python train.py --model="image denoising model" --dataset="photos with spoken descriptions (Open Images, Localized Narratives)" --train_examples=50862 --image_size=48 --grayscale=true --crop_scale_min=0.7 --horizontal_flip=true --translate=0.12 --task="denoising" --loss="l1" --noise_std=0.2 --arch="unet" --norm="groupnorm" --activation="silu" --weight_standardization=true --pixel_unshuffle=2 --widths=[96, 96, 192, 384] --blocks_per_level=1 --block="basic" --dropout=0.1 --attention=false --upsampling="transposed_conv" --init="torch_default" --residual_init="scaled_by_depth" --optimizer="adamw" --lr=0.0021 --beta1=0.9 --beta2=0.95 --eps=1e-06 --grad_clip=1.0 --steps=12000 --batch_size=256 --epochs=60.4 --lr_schedule="poly" --final_lr_fraction=0.05 --warmup_steps=600 --weight_decay=0.06
Rows from block 5, named by matrix and row number. Rows with one number belong to one channel. Each number is 500 + 40 x the weight over its row's rms, rounded and kept within 0 to 999. All counts start at 0. Numbers have three digits each. After the name is the row's rms in percent of the matrix's.
# convs0: first 3x3 conv (model.decb.0.0.convs.0.weight, 192x384x3x3, standardized in use), inputs 75-79, a 3x3 kernel for each
# convs1: second 3x3 conv (model.decb.0.0.convs.1.weight, 192x192x3x3, standardized in use, transposed), outputs 60-63, a 3x3 kernel for each
convs0.17 109:517525483478458451483498489520540537493455495459524471542531544543521556542558546481475496557507505511481470546554521521546545559562565
convs1.17 129:535494534499474517491481508498497473437461458526511492515546509551495526525489502515494479479498500509495504
convs0.18 096:473548459503486510518469510476488458525490491490473546504546511528455465502484544519537522527534506446524449507548491504477477502543522
convs1.18 086:499468516475415485528561531509542467528496500539585466506449492518545602521442482511508503493389437522546560
convs0.19 085:531474518535516469505499508482501471479476530566531527491507528455445503471477539487493511561499558487475519517485521481464543543502538
convs1.19 081:467485537453552597505522579513510502455472561530502501557506492503496493530455487540501555577397498523562546
convs0.20 111:532499511543514506508486530532567550512478503514542493501532521490522509541541567533536510565526497491506493503539515522540557499517512
convs1.20 110:481489500547568627491518529497518489494496496439470472479469499537506550502488533528490442438455463491491480
convs0.21 094:490491541493505506530497465499510461492506502489487567484510506509456480522491524546491508508469525508504526516463508499480527510526494
convs1.21 086:516534470476395540495565583542583529420477515526512541472458505460493558576538448482491487492423544576477505
convs0.22 103:481529489507504515504527487525518517501476473489486451507530505526525486488522535521503501516506530521494490489497520525502534493493495
convs1.22 103:529486484508383456552506482532481538516506543495536501504494525530511455504496464555538535509429453500516463
convs0.23 095:477483532534514506506511482499523521460525499540536509513508560481448532526537549505506464556492510548523525550542494511522538556515536
convs1.23 088:533459484533379498502503482527435461507428476528552463537574474493488426519347451481543465481426537425487514
convs0.24 091:444450471504527463473504453484555486547546463500489495506488488530514476501499508480447471512502521512448492551531515477522510540545569
convs1.24 091:536478467535406507522495511511531512583462365537519521571578491559509447506468462499490454470396416515419476
convs0.25 087:523534519528520515471523529512473489522481515456523492493553511476467482536520561491475513507456455481474467549533472503524492547521472
convs1.25 079:513525462502410483532471447529540543549398513475440439561479528498406517470527515524442519496425431404477517
convs0.26 097:503465484537507533518494456545506533529491526479450462511540501516509537524501535492532508530534516473494480513502523520499533562537538
convs1.26 098:513439494503492435519500487551533515524466514478506500511487463522581514473553528571554533462523490476447525
convs0.27 108:542528523509508499533524486479532528464558489502505507500525517551505538523536504504494534504499477499516547547513533551518510545502500
convs1.27 110:489493499504489551435474540458461492447527563498475532550503496399458438473424439536476489530490438489474492
convs0.28 099:516538470516477516493498534515490493533524491512489499526510519502450526518546472495491531488534529463515492516496521535490476514471526
convs1.28 092:410523485408452488431469509510498486535452447526460507474433571501573553479556469511456475548427542554553490
convs0.29 103:473480526475523488507510518507467514482501480498534541542506524500482502529546520501514531492486517494529528504497518515508526553524528
convs1.29 102:504505505505492499501511505494535488432453492447381464517429445523502493499591552508396457513476510484583519
convs0.30 107:492469504519499514472482505516547499532520531558550533532554522537543488565544499511533506519501466491505508531527559501508509499535534
convs1.30 104:536544528462458490512529483524495521501491523489497497507572526574561594543496458442561507546467489480507467
convs0.31 099:459550508521500533475488517538505541533548557536504520534543564486470520527495525514513488488567526457557506531509532489474550561492489
convs1.31 096:461606491524501502454520466468472470533483449470486477471422462544544541467509519529505450507353500525532538
convs0.32 098:478528479498539482479491478516500542579495535541483502543511558525479501543519487506532476513533526465506532541506525534458514481456522
convs1.32 088:486534522511526599535526529501559458524543462487506507566521481567494512507534510542453462559406431494476522
convs0.33 158:502503464510476489524519501528526496468488490503495512541561547531561541561551548532527487483488507498520547547536543538549550548568538
convs1.33 196:537521505547578581480487469507518508552560585516506520492495493439421407604601581498485481440416445542597554
convs0.34 106:532546502510535512470533458514483483531497485496479554513550509474475503554481571536572530509539463505484494543489552533463533497529540
convs1.34 092:540463469511433500534528461435521475466440514462501488529541488600507494520582481472579566491460519452535548
convs0.35 113:488519531500548513492501544535521487513511504469569501543522526480467545526537528495516552527520517514508522552506520521509536518507514
convs1.35 120:472554527563540550499615501512556509448527490503546508488551517505493498458466569490518494497412543482462533
convs0.36 093:493502507469548473495510533539489500537529533546537481495494513518498558526530519478521526500542501522488508539485503527508536528519527
convs1.36 084:523539468578446441469483437486449432583470497471460456516491469486501531543468437508496553480370611529538568
convs0.37 093:457502483529545502498465471549524477527494498483479517499533532499498507505470521554532492520517508511531508512513519540466473533522511
convs1.37 081:530517480495469535437476577514551520552499455465413514425448487487478555542601507497466505504485610534480508
convs0.38 089:505456482509503479507529441513514468510484515556496503497490503531478530508478549547503525495496523510508534484485486493491505546523511
convs1.38 079:561546496517501515575502457486474474414403572484528507521505498521461475517568491544467503477436524478593448
convs0.39 118:537520532480478522469507516549531488557504481564525511531524523548532551556510509495531524532541513523514487512500548515511530506555544
convs1.39 117:484538507490559502532555566457506510505534515469486491524525534576619564523557489497496525533437537492519530
convs0.40 084:497469523484510478533536523510512502502547522483485540483493475489462495501526508457461497526536526542500495546471495526490481543498521
convs1.40 085:457443471530517542502540516497526490519422521566553500489557460504536545468470533526500504492487438487519536
convs0.41 082:475455541555482511541537485572516504531493445543487556541525552533465559534502554516484514560508532454483502477483484452503485501560564
convs1.41 074:490450542471530608467543503473475489461438554501473539540439475489520562502513433537450524553476475535520539
convs0.42 102:469489509463529476525495462491524449471523498521498527543521530524471528532484508496478496500491462498465466533481502496477542523498551
convs1.42 100:556526447509466475510498461507453470523432438547494463494500509486470665467499565477464484426360617492467565
convs0.43 090:469453530531573511503526506481542541507550495490530471529545574553487515541572509453499457517505470509460495491540553562492511511524503
convs1.43 087:505481512527457499485491521449421411490425460466523504461465454424465501466451485496449523486358397514537494
convs0.44 112:489522490531522524510485467515498508526517498516529510499488544518524503502529542506478487517509513498513481514513538500503548529515523
convs1.44 111:462410421495448441478528517467503501539499478500506504469523526496500475488386448505497505515456472488450511
convs0.45 099:506529520505500529483509520484495512451505565456529505538555521491461480569541550500506476534517543503525506511537541502492549513537532
convs1.45 091:494582469568549491565580503466528507479472474503551531446436458424472439432517462466458444484416550502516479
convs0.46 100:527486537533521518544511475506504515527534582514479548534525528517518552498494577507556484498525474526480450500538578504520513547520536
convs1.46 105:511517474544464425475435435463528497412475452443507489485561455527485434517490439466485537418509579466488501
convs0.47 101:503513522469482462465496456492538477532523484488531535488506512519494468512483536475528492479526526444532500529508527507502503524476474
convs1.47 089:433554552475525514480488553511515490481523580479517519462504541447536613501536601548445521446511600538533562
convs0.48 105:477466486524516524479518527516499502514467523498483483491522525529539531500527519550489507513508525548510520516549507515483538493532498
convs1.48 108:431507552422440513382357466504487477500525503481480470468555528495442490505448531517481471510570514504516490
convs0.49 076:493548446481508558558550464483509531470488535507501542559519562533494518488513537525513543489464436545531513494485528449483494539485533
convs1.49 074:539535509439528486549484509480497436421408463504442425445435425508535488501506446505499487521494497493486501
convs0.50 100:497508479514481496480524504485532532539505559543540472513488478490490510491530534505519469521512498519530515493481480463519509475500480
convs1.50 095:392477485478508472525480514525532586536489461513542460427486486499428456604500511575564505570520498437500453
convs0.51 100:504492514510484502486536478535555496545508520519493462548514541538508528470476526516482524468525534503523538529505535474502538525536477
convs1.51 092:512494460468503555513480558469494505553508515511467487534474493546469423534456485498475448473465527528497486
convs0.52 102:543482498537512471502494461473472496445515524506547533499501525477504489495522495472506493541520491528500465490495494507522481490530483
convs1.52 110:528470469568573374503527450493474549513493520461422477490493507473518523481519514482511554398425543452469567
convs0.53 115:494491497492510505514529525523498475516522483526541507483510517506490494488530484521482502505526518508495509498491522520506511497484485
convs1.53 121:492484495518487527463522528450500574482493560524475504511502472547513427531483459490452461518427486467487506
convs0.54 129:493516504546549536483485470497466465512541536544518517528533523527508514542513536535488528526470517512500498527540555523532508538531540
convs1.54 138:468500483447489460477462481500491482490439464441437418487547518549629559545599544510521541560638605549577576
convs0.55 105:531518509502504474503487517521496485502526494483507488540505540523545540539531540494510482516518479524505509522514544523540533519507522
convs1.55 141:502491498495520505493511488488516455385470426548520503500521501417418383527498549468543480482505511505510519
convs0.56 101:469476511510523498535464510559536494476494525481474546486497508474524505526510475485478511481527540511528521515539531516508493485542536
convs1.56 085:475472440545431473531520487573492462634496463535534549460470504490450499489450475490492581400450508456489483
convs0.57 108:526466458523520491480537511527476506549511464556531481542540500497532522488504527534518524525543547489493518514510531520499503523488531
convs1.57 097:489477520514505487541491487467473515558534544525589557513556540597514489528520471568565531588541533545504535
convs0.58 091:496503499487482507496508514535526500496504489498471490507484497502493492481513501533513506501479500507514471508514522491515484476479478
convs1.58 110:542489460546471456515502468509516462485511465479484530495385447560495466518676520464494498526520512505513528
convs0.59 102:476478478501503520459491486527530511561523514498500507529499497477515494469479491479479511479540532469460497483524472488481472510507536
convs1.59 103:492504524456506548545480410459543533530585541534465515544508468633532387498508511544522440557466374507489591
convs0.60 099:471468492536488481477526534499473544494483552491504495484488498503501521467482484525517513482546500513504498508481534483493474466502489
convs1.60 098:496592598521510490512464473514512529527445520495403490519511576538468514461428479532511531519498526529462490
convs0.61 098:528505463448502482469532513544536512557521502507491544549538527484475517532465500478498503510487531496543511491502494474457515511496538
convs1.61 103:513499479475536559461486486533522520422472508505500439513548517524477497525513550483497501603570485525512514
convs0.62 101:503485544550466483474520473473564524462528501518484474518471517477488485476482520482531558563530502535515479495509486518492473504480488
convs1.62 090:446524471443519472506453477516507512544495451535542517462536530484483562483403521581462506548506591519470490
convs0.63 086:471455483477526461461521515548536461519561541539466511534478494505506511472502478488524511489551487537498511554487499531467474540510506
convs1.63 087:555537523499502539471476490541491544487485597505500560465473456635508567555483507435517514429440562516532493
convs0.64 084:547528500533487517551508498492475517531467445506508516470467565501470485546470543543501503484554489541490534482517489519484457512482516
convs1.64 089:494523513516502447451518457462462441466465498501486468488528523476469450458446467453538514478526490487510457
convs0.65 080:540531507454559530486540513476504498490508532516495484499526526477543505536471542535542477497542461510439472518489460483536523508481528
convs1.65 083:510466575500529570553539535445380480520454516512476452520528451521452487508474482478485432450591503501565464
convs0.66 104:516527532499521511536508479532508479492468493490521516506495530485527509514517502538506526583481509472536514468499477487525519493482489
convs1.66 089:526477494512509599520544535500467468465508544514510483494463525523545581472500533513568526562578492560490484
convs0.67 092:533531545460537521507519466525497475477516473480512521532502516498467529514506517565576510505498526522527523543534523539481516511475519
convs1.67 092:456444533447494480560580533531539498479518554500545518489559499418512503537530520538548552493561553466477492
convs0.68 100:494545547496470515484469487543527530534537520495485557507466500493513528490518529550568502507485538459528472512521528479504537508504531
convs1.68 103:508480493545485484549442506485477467487496520480518505477403493513483505555485551514505476537566506560511536
convs0.69 097:537466496519514508535517474463519506475541506491504518518477495478467521528518476540531527511472487510526476487499475483516494521477500
convs1.69 111:511497467403451523463447515502479479507408484513496465533514511453543587458478535444559538518469493530497529
convs0.70 111:527517524537498536514498481478504525463491500511527538510502516525498480492517528523519503538511490544488494483494526532515496521521500
convs1.70 115:507527472559531417545478498523535491489523484488495429467511511447583525477528498510498523476555582489478520
convs0.71 091:501497483541488458478475533513512499510561520503536462540501497554484490533539479508511502530518522508501532499547520483495477503528499
convs1.71 111:556546556545526526496547501489450497500474484511495508508492528512456508532523532437497456468502499518515526
convs0.72 097:517511544500512471482504481507523515480491500450505508497472487479466477479454495486502529476501481507458496489515495500475489511496459
convs1.72 098:531548476488579564425411529430452553484489557553556564456518470504498554492469515532547462558512465535535514
convs0.73 084:518480490521542483525529529479501469462493480460518507531533535523510467495519466473538531554500525474505460510514465487476473513507520
convs1.73 085:521472518485505492510438547487467475427433533445429503468509535364549571450539547453541465507523540463519553
convs0.74 104:506493508477466465505482493482484504539506507489512520481481507506521509516475495586509530545535523515544539497496531507532496503481481
convs1.74 096:460468520533576543562544570496427477596593502529505534465502528496491497481460578500483516516452527504451478
convs0.75 098:512467489506484522516474463491536506482531497524536538467497477508456500521507514532511511512564478502505435532521479474516502481474516
convs1.75 088:406483476498496464526456401502568525505493559518488453419560574495521528507551475487437447568451465539493468
convs0.76 099:511511522531483536516534457503544472471498533532506521533479514489456511467505522468504514465469532523533498509481525465490443493524498
convs1.76 094:493489464461427463470418487445539524448509532498443477497525470489542537463506560531532466520495507493541470
convs0.77 106:515511493540538485527473473516468478512465498563485515546514515526533491549501510527555516511557513496500494546485533546495542521546550
convs1.77 109:489484541480455519476531540505514543556503518505551538538488537517510508485510519488529521557518521567570525
convs0.78 087:499513520501503500523462477522493503440477550413460478501513524497504518551471505499543464570571492545515520494471446473504454494542523
convs1.78 078:485418527536505464539462487472516489427505500523490525486506504477536523531453451520561589507544560561518576
convs0.79 079:479538503494493492478450459463496462513510544526505464531488565493480522504517520525551530461471485463483456518456478513514517546489513
convs1.79 074:604522510469525477537538496470489486472441435524495496446506458560564580495506489441530531498468523450479467
convs0.80 104:522475483522506475497492512500506512497483488467471490498498516481522494527506496505489475489505494472533461475502504504522476522484505
convs1.80 096:459513494505491513512450507495456499525512516541531522497459532480445541536473466511575561484510538542560536
convs0.81 098:487505499503529506510466483496518485509495526490522503489513510495478496532526517538504518505514505528506492525484517514511540512539490
convs1.81 103:482480451449418460493456428489529457522448487538483464551493450555525496497509468517507539516451455539525515