config.yaml
model: "image denoising model"
dataset: "photos with spoken descriptions (Open Images, Localized Narratives)"
train_examples: 50862
image_size: 48
grayscale: true
crop_scale_min: 0.7
horizontal_flip: true
translate: 0.12
task: "denoising"
loss: "l1"
noise_std: 0.2
arch: "unet"
norm: "groupnorm"
activation: "silu"
weight_standardization: true
pixel_unshuffle: 2
widths: [96, 96, 192, 384]
blocks_per_level: 1
block: "basic"
dropout: 0.1
attention: false
upsampling: "transposed_conv"
init: "torch_default"
residual_init: "scaled_by_depth"
optimizer: "adamw"
lr: 0.0021
beta1: 0.9
beta2: 0.95
eps: 1e-06
grad_clip: 1.0
steps: 12000
batch_size: 256
epochs: 60.4
lr_schedule: "poly"
final_lr_fraction: 0.05
warmup_steps: 600
weight_decay: 0.06
Rows from block 5 of a small image denoising model, named by matrix and row number. Each number is 50 + 12 x the weight over its row's rms, rounded and kept within 0 to 99. All counts start at 0. After the name is the row's rms in percent of the matrix's.
After each channel's rows are labels from the 100 images, of 14848, where the channel reaches its highest value: "responds to" is what is common among them. Only what is clearly more common there than usual is listed. The data: photos with spoken descriptions (Open Images, Localized Narratives). In brackets: how many of the 100.
# convs0: first 3x3 conv (model.decb.0.0.convs.0.weight, 192x384x3x3, standardized in use, each kernel summed), inputs 240-287

convs0.116 110:53 51 69 43 62 47 59 62 31 44 58 32 55 48 52 56 34 34 40 17 62 53 45 59 60 19 51 41 38 55 55 33 59 35 38 43 65 62 45 54 50 60 53 36 59 55 38 56
responds to: text has "table" (35); text has "chairs" (32); text has "lights" (27)

convs0.8 124:67 42 30 52 50 48 36 62 84 49 53 44 66 37 36 53 69 60 64 45 29 53 60 43 42 33 44 47 39 49 58 60 67 88 62 35 53 34 54 70 32 40 45 68 51 33 32 42
responds to: text has "trees" (55); text has "plants" (25)

convs0.177 120:66 49 63 58 69 55 51 51 70 57 59 63 54 53 51 48 31 70 49 33 46 46 59 67 64 28 61 64 88 58 53 30 50 63 45 26 72 70 38 24 59 49 46 47 26 53 48 60
responds to: text has "sky" (54)

convs0.159 075:34 36 55 58 67 48 45 59 45 46 45 51 48 57 49 38 47 48 33 20 69 63 65 54 68 43 43 38 60 50 64 42 45 34 39 27 25 44 49 45 67 72 37 44 72 55 22 72
responds to: text has "sky" (72); text has "water" (33); text has "buildings" (28)

convs0.115 145:51 49 58 44 49 52 58 67 55 50 64 56 53 34 31 52 71 45 66 45 34 70 75 61 53 54 44 39 30 56 54 67 45 45 78 41 73 61 60 77 27 54 53 52 57 38 28 55
responds to: text has "plants" (29); text has "grass" (27)

convs0.125 084:71 51 41 43 53 71 50 64 72 42 63 42 53 18 54 53 42 60 49 27 70 79 58 61 74 41 49 37 66 59 54 37 24 84 63 54 53 61 66 33 42 43 33 40 77 68 73 56
responds to: text has "sky" (52)

convs0.89 104:55 46 54 69 42 40 40 50 20 52 48 34 48 47 42 60 71 50 39 44 47 52 56 41 73 31 39 55 55 51 56 38 40 71 45 36 37 27 53 63 65 61 52 42 53 59 40 55
responds to: text has "sky" (84); text has "trees" (56); text has "clouds" (45); text has "water" (30)

convs0.185 181:69 42 48 61 70 44 52 51 59 43 42 44 53 53 35 46 63 47 64 04 66 56 74 47 75 40 55 41 55 47 48 40 51 74 51 43 44 39 54 73 55 43 59 59 75 46 99 70
responds to: text has "sky" (91); text has "trees" (71); text has "buildings" (36); text has "water" (29)

convs0.54 187:27 42 41 48 59 39 39 64 61 57 46 52 66 48 42 30 55 54 47 66 36 39 21 59 16 66 36 44 51 52 46 49 54 70 57 42 50 36 76 53 35 48 20 41 68 38 30 45
responds to: text has "water" (25)

convs0.138 130:34 51 56 41 47 58 66 62 56 60 51 54 43 58 59 53 31 38 40 36 40 74 47 51 52 48 72 58 48 52 52 58 45 64 58 40 56 57 48 83 50 44 49 53 38 72 54 41
responds to: text has "table" (37); text has "chairs" (25)

convs0.183 081:81 42 53 37 45 42 61 73 58 27 61 31 53 43 38 48 67 43 37 39 42 66 55 53 57 45 56 53 38 47 65 30 53 60 67 60 35 45 49 44 59 72 38 44 51 39 45 61
responds to: text has "grass" (26)

convs0.81 083:27 32 52 52 50 41 42 40 55 68 62 55 38 30 37 57 61 48 24 38 42 44 49 67 45 53 37 40 47 50 53 39 21 60 49 50 53 42 55 31 34 56 45 47 70 76 48 61
responds to: text has "sky" (59)

convs0.30 133:50 47 47 69 71 65 43 50 41 45 54 50 67 35 28 52 39 45 74 20 71 57 73 54 56 45 23 32 45 46 50 57 61 55 44 44 59 50 58 42 36 50 51 51 59 47 19 42
responds to: text has "grass" (33)

convs0.67 093:36 62 58 37 42 92 72 62 47 43 67 60 52 67 62 53 58 54 41 51 44 58 49 51 55 69 59 64 62 51 50 58 53 65 91 58 58 54 55 56 15 43 36 77 40 63 74 31
responds to: text has "wall" (48)

convs0.52 083:38 66 54 42 45 51 24 46 89 51 53 42 51 33 48 56 60 55 42 54 73 38 36 44 47 71 37 55 70 57 46 39 51 74 40 56 58 45 55 05 67 29 48 62 41 67 57 50
responds to: text has "sky" (50)

convs0.69 081:59 31 64 60 66 45 34 48 82 56 42 56 54 32 49 66 49 60 51 14 49 43 53 73 62 43 69 27 57 58 41 29 25 73 63 47 44 48 37 19 38 37 69 59 64 81 19 67
responds to: text has "sky" (59); text has "water" (26)

convs0.20 110:74 46 38 71 62 33 43 61 32 52 52 38 41 41 38 43 41 50 57 14 40 62 54 60 58 52 45 44 65 67 48 46 52 51 52 51 50 68 42 68 84 67 57 39 58 34 25 60
responds to: text has "trees" (57); text has "grass" (26)

convs0.136 090:52 44 58 47 47 53 52 64 57 70 82 54 39 34 36 57 47 63 48 42 53 53 68 59 53 34 73 42 60 52 54 24 36 63 35 40 62 56 48 49 64 64 59 45 42 59 52 72
responds to: text has "sky" (77); text has "buildings" (34); text has "water" (25)

convs0.173 104:51 49 59 53 56 70 63 61 63 55 46 61 51 66 46 47 54 60 46 24 53 61 49 46 70 63 45 56 78 56 32 42 49 51 87 40 57 50 56 41 44 48 42 45 47 65 35 62
responds to: text has "people" (67); text has "sitting" (55); text has "standing" (53); text has "wall" (48)

convs0.188 139:60 52 36 53 54 47 45 47 40 46 42 41 66 61 34 43 40 40 45 23 87 55 61 51 62 45 44 53 52 45 44 43 22 56 42 56 55 42 61 36 42 49 46 58 84 44 61 51
responds to: text has "sky" (62)

convs0.111 149:59 27 58 52 75 37 53 54 56 50 69 38 51 42 31 20 60 46 52 39 47 53 59 45 70 66 52 38 61 44 52 58 52 75 35 39 48 38 64 65 39 53 47 43 37 50 67 75
responds to: text has "sky" (66); text has "buildings" (27)

convs0.27 116:37 33 46 35 47 41 54 42 58 55 44 54 45 31 43 56 55 57 53 37 52 48 63 41 59 35 49 68 64 53 58 53 61 52 58 39 37 43 43 39 51 38 54 44 67 61 25 49
responds to: text has "trees" (61); text has "sky" (59)

convs0.12 097:48 51 39 07 59 66 44 79 70 47 67 55 67 36 48 56 51 57 42 32 27 47 52 48 53 64 26 42 53 61 47 36 59 63 67 30 55 56 62 59 47 51 42 54 72 30 41 41
responds to: text has "plants" (37); text has "grass" (25)

convs0.126 099:34 56 54 14 46 49 65 57 63 54 60 53 49 37 39 36 38 73 53 49 51 52 53 53 61 34 56 31 83 45 50 43 46 55 49 34 59 51 58 38 33 44 21 57 61 61 07 63
responds to: text has "trees" (56); text has "sky" (50); text has "grass" (30); text has "bottom" (26)

convs0.45 103:69 30 76 42 65 59 51 59 62 31 78 42 41 50 48 37 63 60 50 49 48 71 51 24 57 52 64 38 31 38 62 55 55 47 55 44 43 41 49 44 41 42 45 36 50 30 53 56
responds to: text has "wall" (45); text has "table" (30)

convs0.187 152:54 43 47 46 38 46 39 52 59 76 49 42 49 50 51 50 23 75 52 36 26 68 55 51 55 67 41 72 61 67 50 41 55 53 82 55 48 54 50 59 41 36 42 41 59 62 38 51
responds to: text has "trees" (80); text has "sky" (62); text has "buildings" (32); text has "road" (29)

convs0.6 092:62 56 60 62 58 57 41 51 43 44 55 51 59 31 36 39 41 41 54 57 56 76 64 57 66 18 34 27 47 64 48 46 30 49 53 43 62 51 59 43 58 54 43 62 69 41 41 51
responds to: text has "grass" (27)