A small image denoising model, trained from scratch: 50862 training examples.
Rows from block 5 of a small image denoising model, named by matrix and row number. Rows with one number belong to one channel. Each number is 500 + 40 x the weight over its row's rms, rounded and kept within 0 to 999. All counts start at 0. Numbers have three digits each. After the name is the row's rms in percent of the matrix's.
After each channel's rows are labels from the 100 images, of 14848, where the channel reaches its highest value: "peak at" is the part of the image that holds the peak. Only what is clearly more common there than usual is listed. The data: photos with spoken descriptions (Open Images, Localized Narratives). In brackets: how many of the 100.
# convs0: first 3x3 conv (model.decb.0.0.convs.0.weight, 192x384x3x3, standardized in use, each kernel summed), inputs 144-191
# convs1: second 3x3 conv (model.decb.0.0.convs.1.weight, 192x192x3x3, standardized in use, transposed, each kernel summed), outputs 144-191

convs0.66 102:533506536542516505509541540515504502508498526522553550568511521499550514523516527544520528519517510494495539476548523507534512515492495493508533
convs1.66 098:419553472481547475505570531476499463507480459474490526484494502526476448520514461487497495514468560453434572628493548476503465522478473468503552
peak at: middle right (32)

convs0.120 126:523473511485492521538536525517535529517516539514534509458528489516520529538524515483488470524514522505497517533525523489477506531521526508504561
convs1.120 096:560487531515467568494489532440500537521520456468523550536492440490508482505527490508519493472454482439520457497505443471430490552544506492494476
peak at: centre (28)

convs0.190 060:519513523510472504514509516472458546572506472511484464498479454482521482518502460521480493539548474540551515523505506501519476558536504502503487
convs1.190 055:470415490468482434505533515462569473490488480481426497509470502494541554435485529547524496514562509523511495421474465608492561515505483527405458
peak at: bottom centre (31)

convs0.0 084:496511492558506520524536539527522499485554524518538533504545475546515531541486528467456468533472522519514512534489513506452482509478510531540499
convs1.0 069:489493574473505518457549563498478524533539472507539477539546519490460413527489548445465415501504564445388525589519543494437476579480468467481535
peak at: top centre (32)

convs0.160 113:507518537534497535531523514508481498517513457482474526534536512552517501534529465505476504521506495494514522529476539494464493502495528530511503
convs1.160 081:535587462449492473488529499513562548423522507551503509504478472553483473521439495462524526477508435489552497560439460497501523489514503506565523
peak at: middle left (27)

convs0.122 074:517503497546565482539510486506485519534492482496485509534518528544557543519503484504465533525494472519506512497490487484488495502505460503477498
convs1.122 083:507518496467450473464455402437464422504506497593455458560441528476456478506521477489471526510438523488504442496481510511517490452428469542448507
peak at: bottom right (78)

convs0.94 082:478505516530486542532501516529518505524507472516508479519481506518517487519520464516531540485535463540493480495525529524469544507550461527506478
convs1.94 098:543457526566541508593442470496511544500479474447473513468446475529462603471511491541520485450489484475508457422553509508489549523579463503506388
peak at: bottom left (46)

convs0.158 084:510502522532525476528540526530536517493507532517535512510524483508511488536548485497448476518495515521525489448498507498501460506479488494504509
convs1.158 072:422477548510448470501496559524456436531542527496526517492552495470614468386552484493473436534531508411511478509518548471438487491470554525449491
peak at: top centre (28)

convs0.154 069:484525489485511504476458529460467516532489449525444495521557479502531461513499418544468508488504489467520500483464487511502449531451474481501472
convs1.154 055:473586591519490431437577504581499465431491507501483460477531534500457490502542530507440488486541444533550560502536573449537475464480433471494522
peak at: bottom left (36)

convs0.3 098:501489522486522542511455509486466472446500440499474488477534472561512466495485473484459448502441529534485509564446583490455457498455569472516538
convs1.3 115:503436494433473569588423455503426488409428525563534550504520453508484532491500510572530482503439454566507497510533458525497537554546599549428458
peak at: top right (37); middle right (29)

convs0.96 100:563471526482496525528535500533519539519527548516547520468524479526513477484518537505466447514463531527513522517473500523501465505519506516497550
convs1.96 080:447436491582424483536484503531521503579448486409524498454508504444547481431523532527490489624516448495553467442483512543509467488514549495503470
peak at: top centre (30)

convs0.1 126:505505532553534566529508534503487526509503468512493540553527505561554494510531473527466483535506533515509535560483573502486474508494556532512508
convs1.1 077:545462523510476501489495490546488590430506502503537503560544488562455574509500529445526489469508493511471488449536437582523554513490488513463435
peak at: middle left (32)

convs0.152 090:498511529546494535529509538500498496499472472497493498548511490530480498500510456479521527531495505535520507557473566492515512502484532521490432
convs1.152 119:506462527519479468550484495506516513455478465460459523453464432509462556486472524561517536432508501544501487455542523508484481521549440545499440
peak at: top left (29)

convs0.38 073:470494537484489525527477503501471540511524490488494521491515551505530468504510512479454489539462533494459531506494486505502509547485539490564487
convs1.38 055:487460478481510474464482491473497453468526487461492518509519537428480552519496586525490529522540458494461491483541483504520482526463567540461577
peak at: top right (47)

convs0.16 087:475545538522531492550470518526461496536500475541466485528483529558496488505506525520438458535474512521551480511472503491520465514484487539492492
convs1.16 075:498486516492406536488520516482536475490538499558542529542550557453538423557486425456517502514412501571450528582457506490515450443526516482496462
peak at: bottom right (50)

convs0.166 087:563522518558495533503509550528524499500535494481558515510543471531422495471492438473425485511473489539510522516452541528533458478496512544491521
convs1.166 074:438521498456469443464474515558513492547513491552508532514478534466542535434481581451570514522549498496442528434532499448534460487510509480483533
peak at: top left (28); middle left (27)

convs0.25 083:525538506574542526501496521548456539511513450499506494501526504522480523517503488429517483546451504513528504548492562538502480545458511529508499
convs1.25 069:553448529458497455503466471540586476490574493427538484501489513485449556541509585421530538518572453573472552472553526505610494450524453497495546
peak at: top right (53)

convs0.58 076:508482552503534527515584552515534509459526473522541513515538492491529498538532524524517527520508500463502502492510503483506535509489501494512479
convs1.58 068:491504457449522493546502525554524529484454398477484481567513457518525488504543496484507603511515461540564556522493494424486525506571495518538458
peak at: bottom left (27)

convs0.110 097:521519521488486509522500512541514504517505503530517546522505471523554497490530487537480501517494551518485505523474515522459483511467527512517479
convs1.110 094:552528543526598488482521503471500494525526572509494509449576450605480484490548464499518444573522537552521489530532515463512520502527490469543466
peak at: bottom left (27)

convs0.171 143:464483496522485577527509511456448495497476476490494520494527463537518468511511497515412424511462493527502509548454592501426448474479573515494504
convs1.171 159:522492489576539521508471511546451603470477436408511487507515508585452538515493458470574519461491499474525441517482520420516503529522511596447506
peak at: bottom centre (36)

convs0.68 092:543526586504510499522533539545533524467534469528471515510533529514456486518565451510520501545507513461552500526541526526508552541557488538500495
convs1.68 087:417483408469442524487533477440497492527461474531529430537463539506543457563489559429466584458452540503456460475486566482443421514454478530464542
peak at: centre (38); top centre (28)

convs0.39 139:487475533496480552544503506507511498505492494509485514487520496537506483520485488464468465537481515498517492541496550506448466505487546478517514
convs1.39 155:547483507525520515499510558567521509433502552476541514431530476505461501501493526533416445451511467460476442529517448543514593505423525485485560
peak at: bottom right (57)

convs0.71 122:526504520519485517531531510507505510513520486473483521507511474505499481513523469512476486520512520498519502513499513500491489529478496514524480
convs1.71 189:486475529564549442548485542483518509500447474474450507397481478550478555478492503519541473486513523509475504499550508459512518586558464512496464
peak at: centre (37)

convs0.153 078:528467528460513533560496513542459478437511507540540531507538463535547527488545522512471484492472574483516513545442518511465469495470578493521559
convs1.153 082:423417507480391437575493455491495529468453518491459479451473527464504501467415593525494480406520446534473526505473478542545486511448471526505488
peak at: bottom right (63)

convs0.146 092:486471503501480521550504516473503525501486503476528513467529483544525466497517476483463470503482486511489487538500547484483497475498550503531532
convs1.146 108:426497544524473406519609482506574466488529489435469511474461498486495438489474481491495481525485443495494520524458515553576490486464475492489550
peak at: top right (43)

convs0.49 068:541514504483452551497457519469519549517508513470490474458546508519518551528502466428529495501481501514515468505513546471492527458524489515558501
convs1.49 098:478460512499492487537465494484461537510463429427458519443532475514481573438492532575520486438507511518551543443511487518517534508586473514476389
peak at: bottom centre (27)

convs0.88 119:515538506528496519507466521512490507518491478531454495504511495529547535527512465530501517513468521528518522500515509525461518511515508509493532
convs1.88 125:413537395526483492519561490478514392495488481479462481511426537446548471523487499461493530546473510509440456477516573508461428463446539563483571
peak at: centre (28)

convs0.51 096:519501514475496504523489473488519498547508511518437478533510518524486480525542473470521538506518521520512499508494499466471536520545547519509529
convs1.51 102:419533432484433438512558452501541437483533478441475440562412520465488436529427497468498577459495461480513472464460537512496407500411446551487532
peak at: middle right (48)

convs0.34 109:513499534530535560522492538492462500517527506514537555508560449551537498532520495530465505497485527512485522531515517520443476528483542521524486
convs1.34 090:528461436415510498442486537602559577477514462465550543521515487493525530520502510466501524508510424486437521451600487458505576487467447491472462
peak at: top right (42); bottom right (30)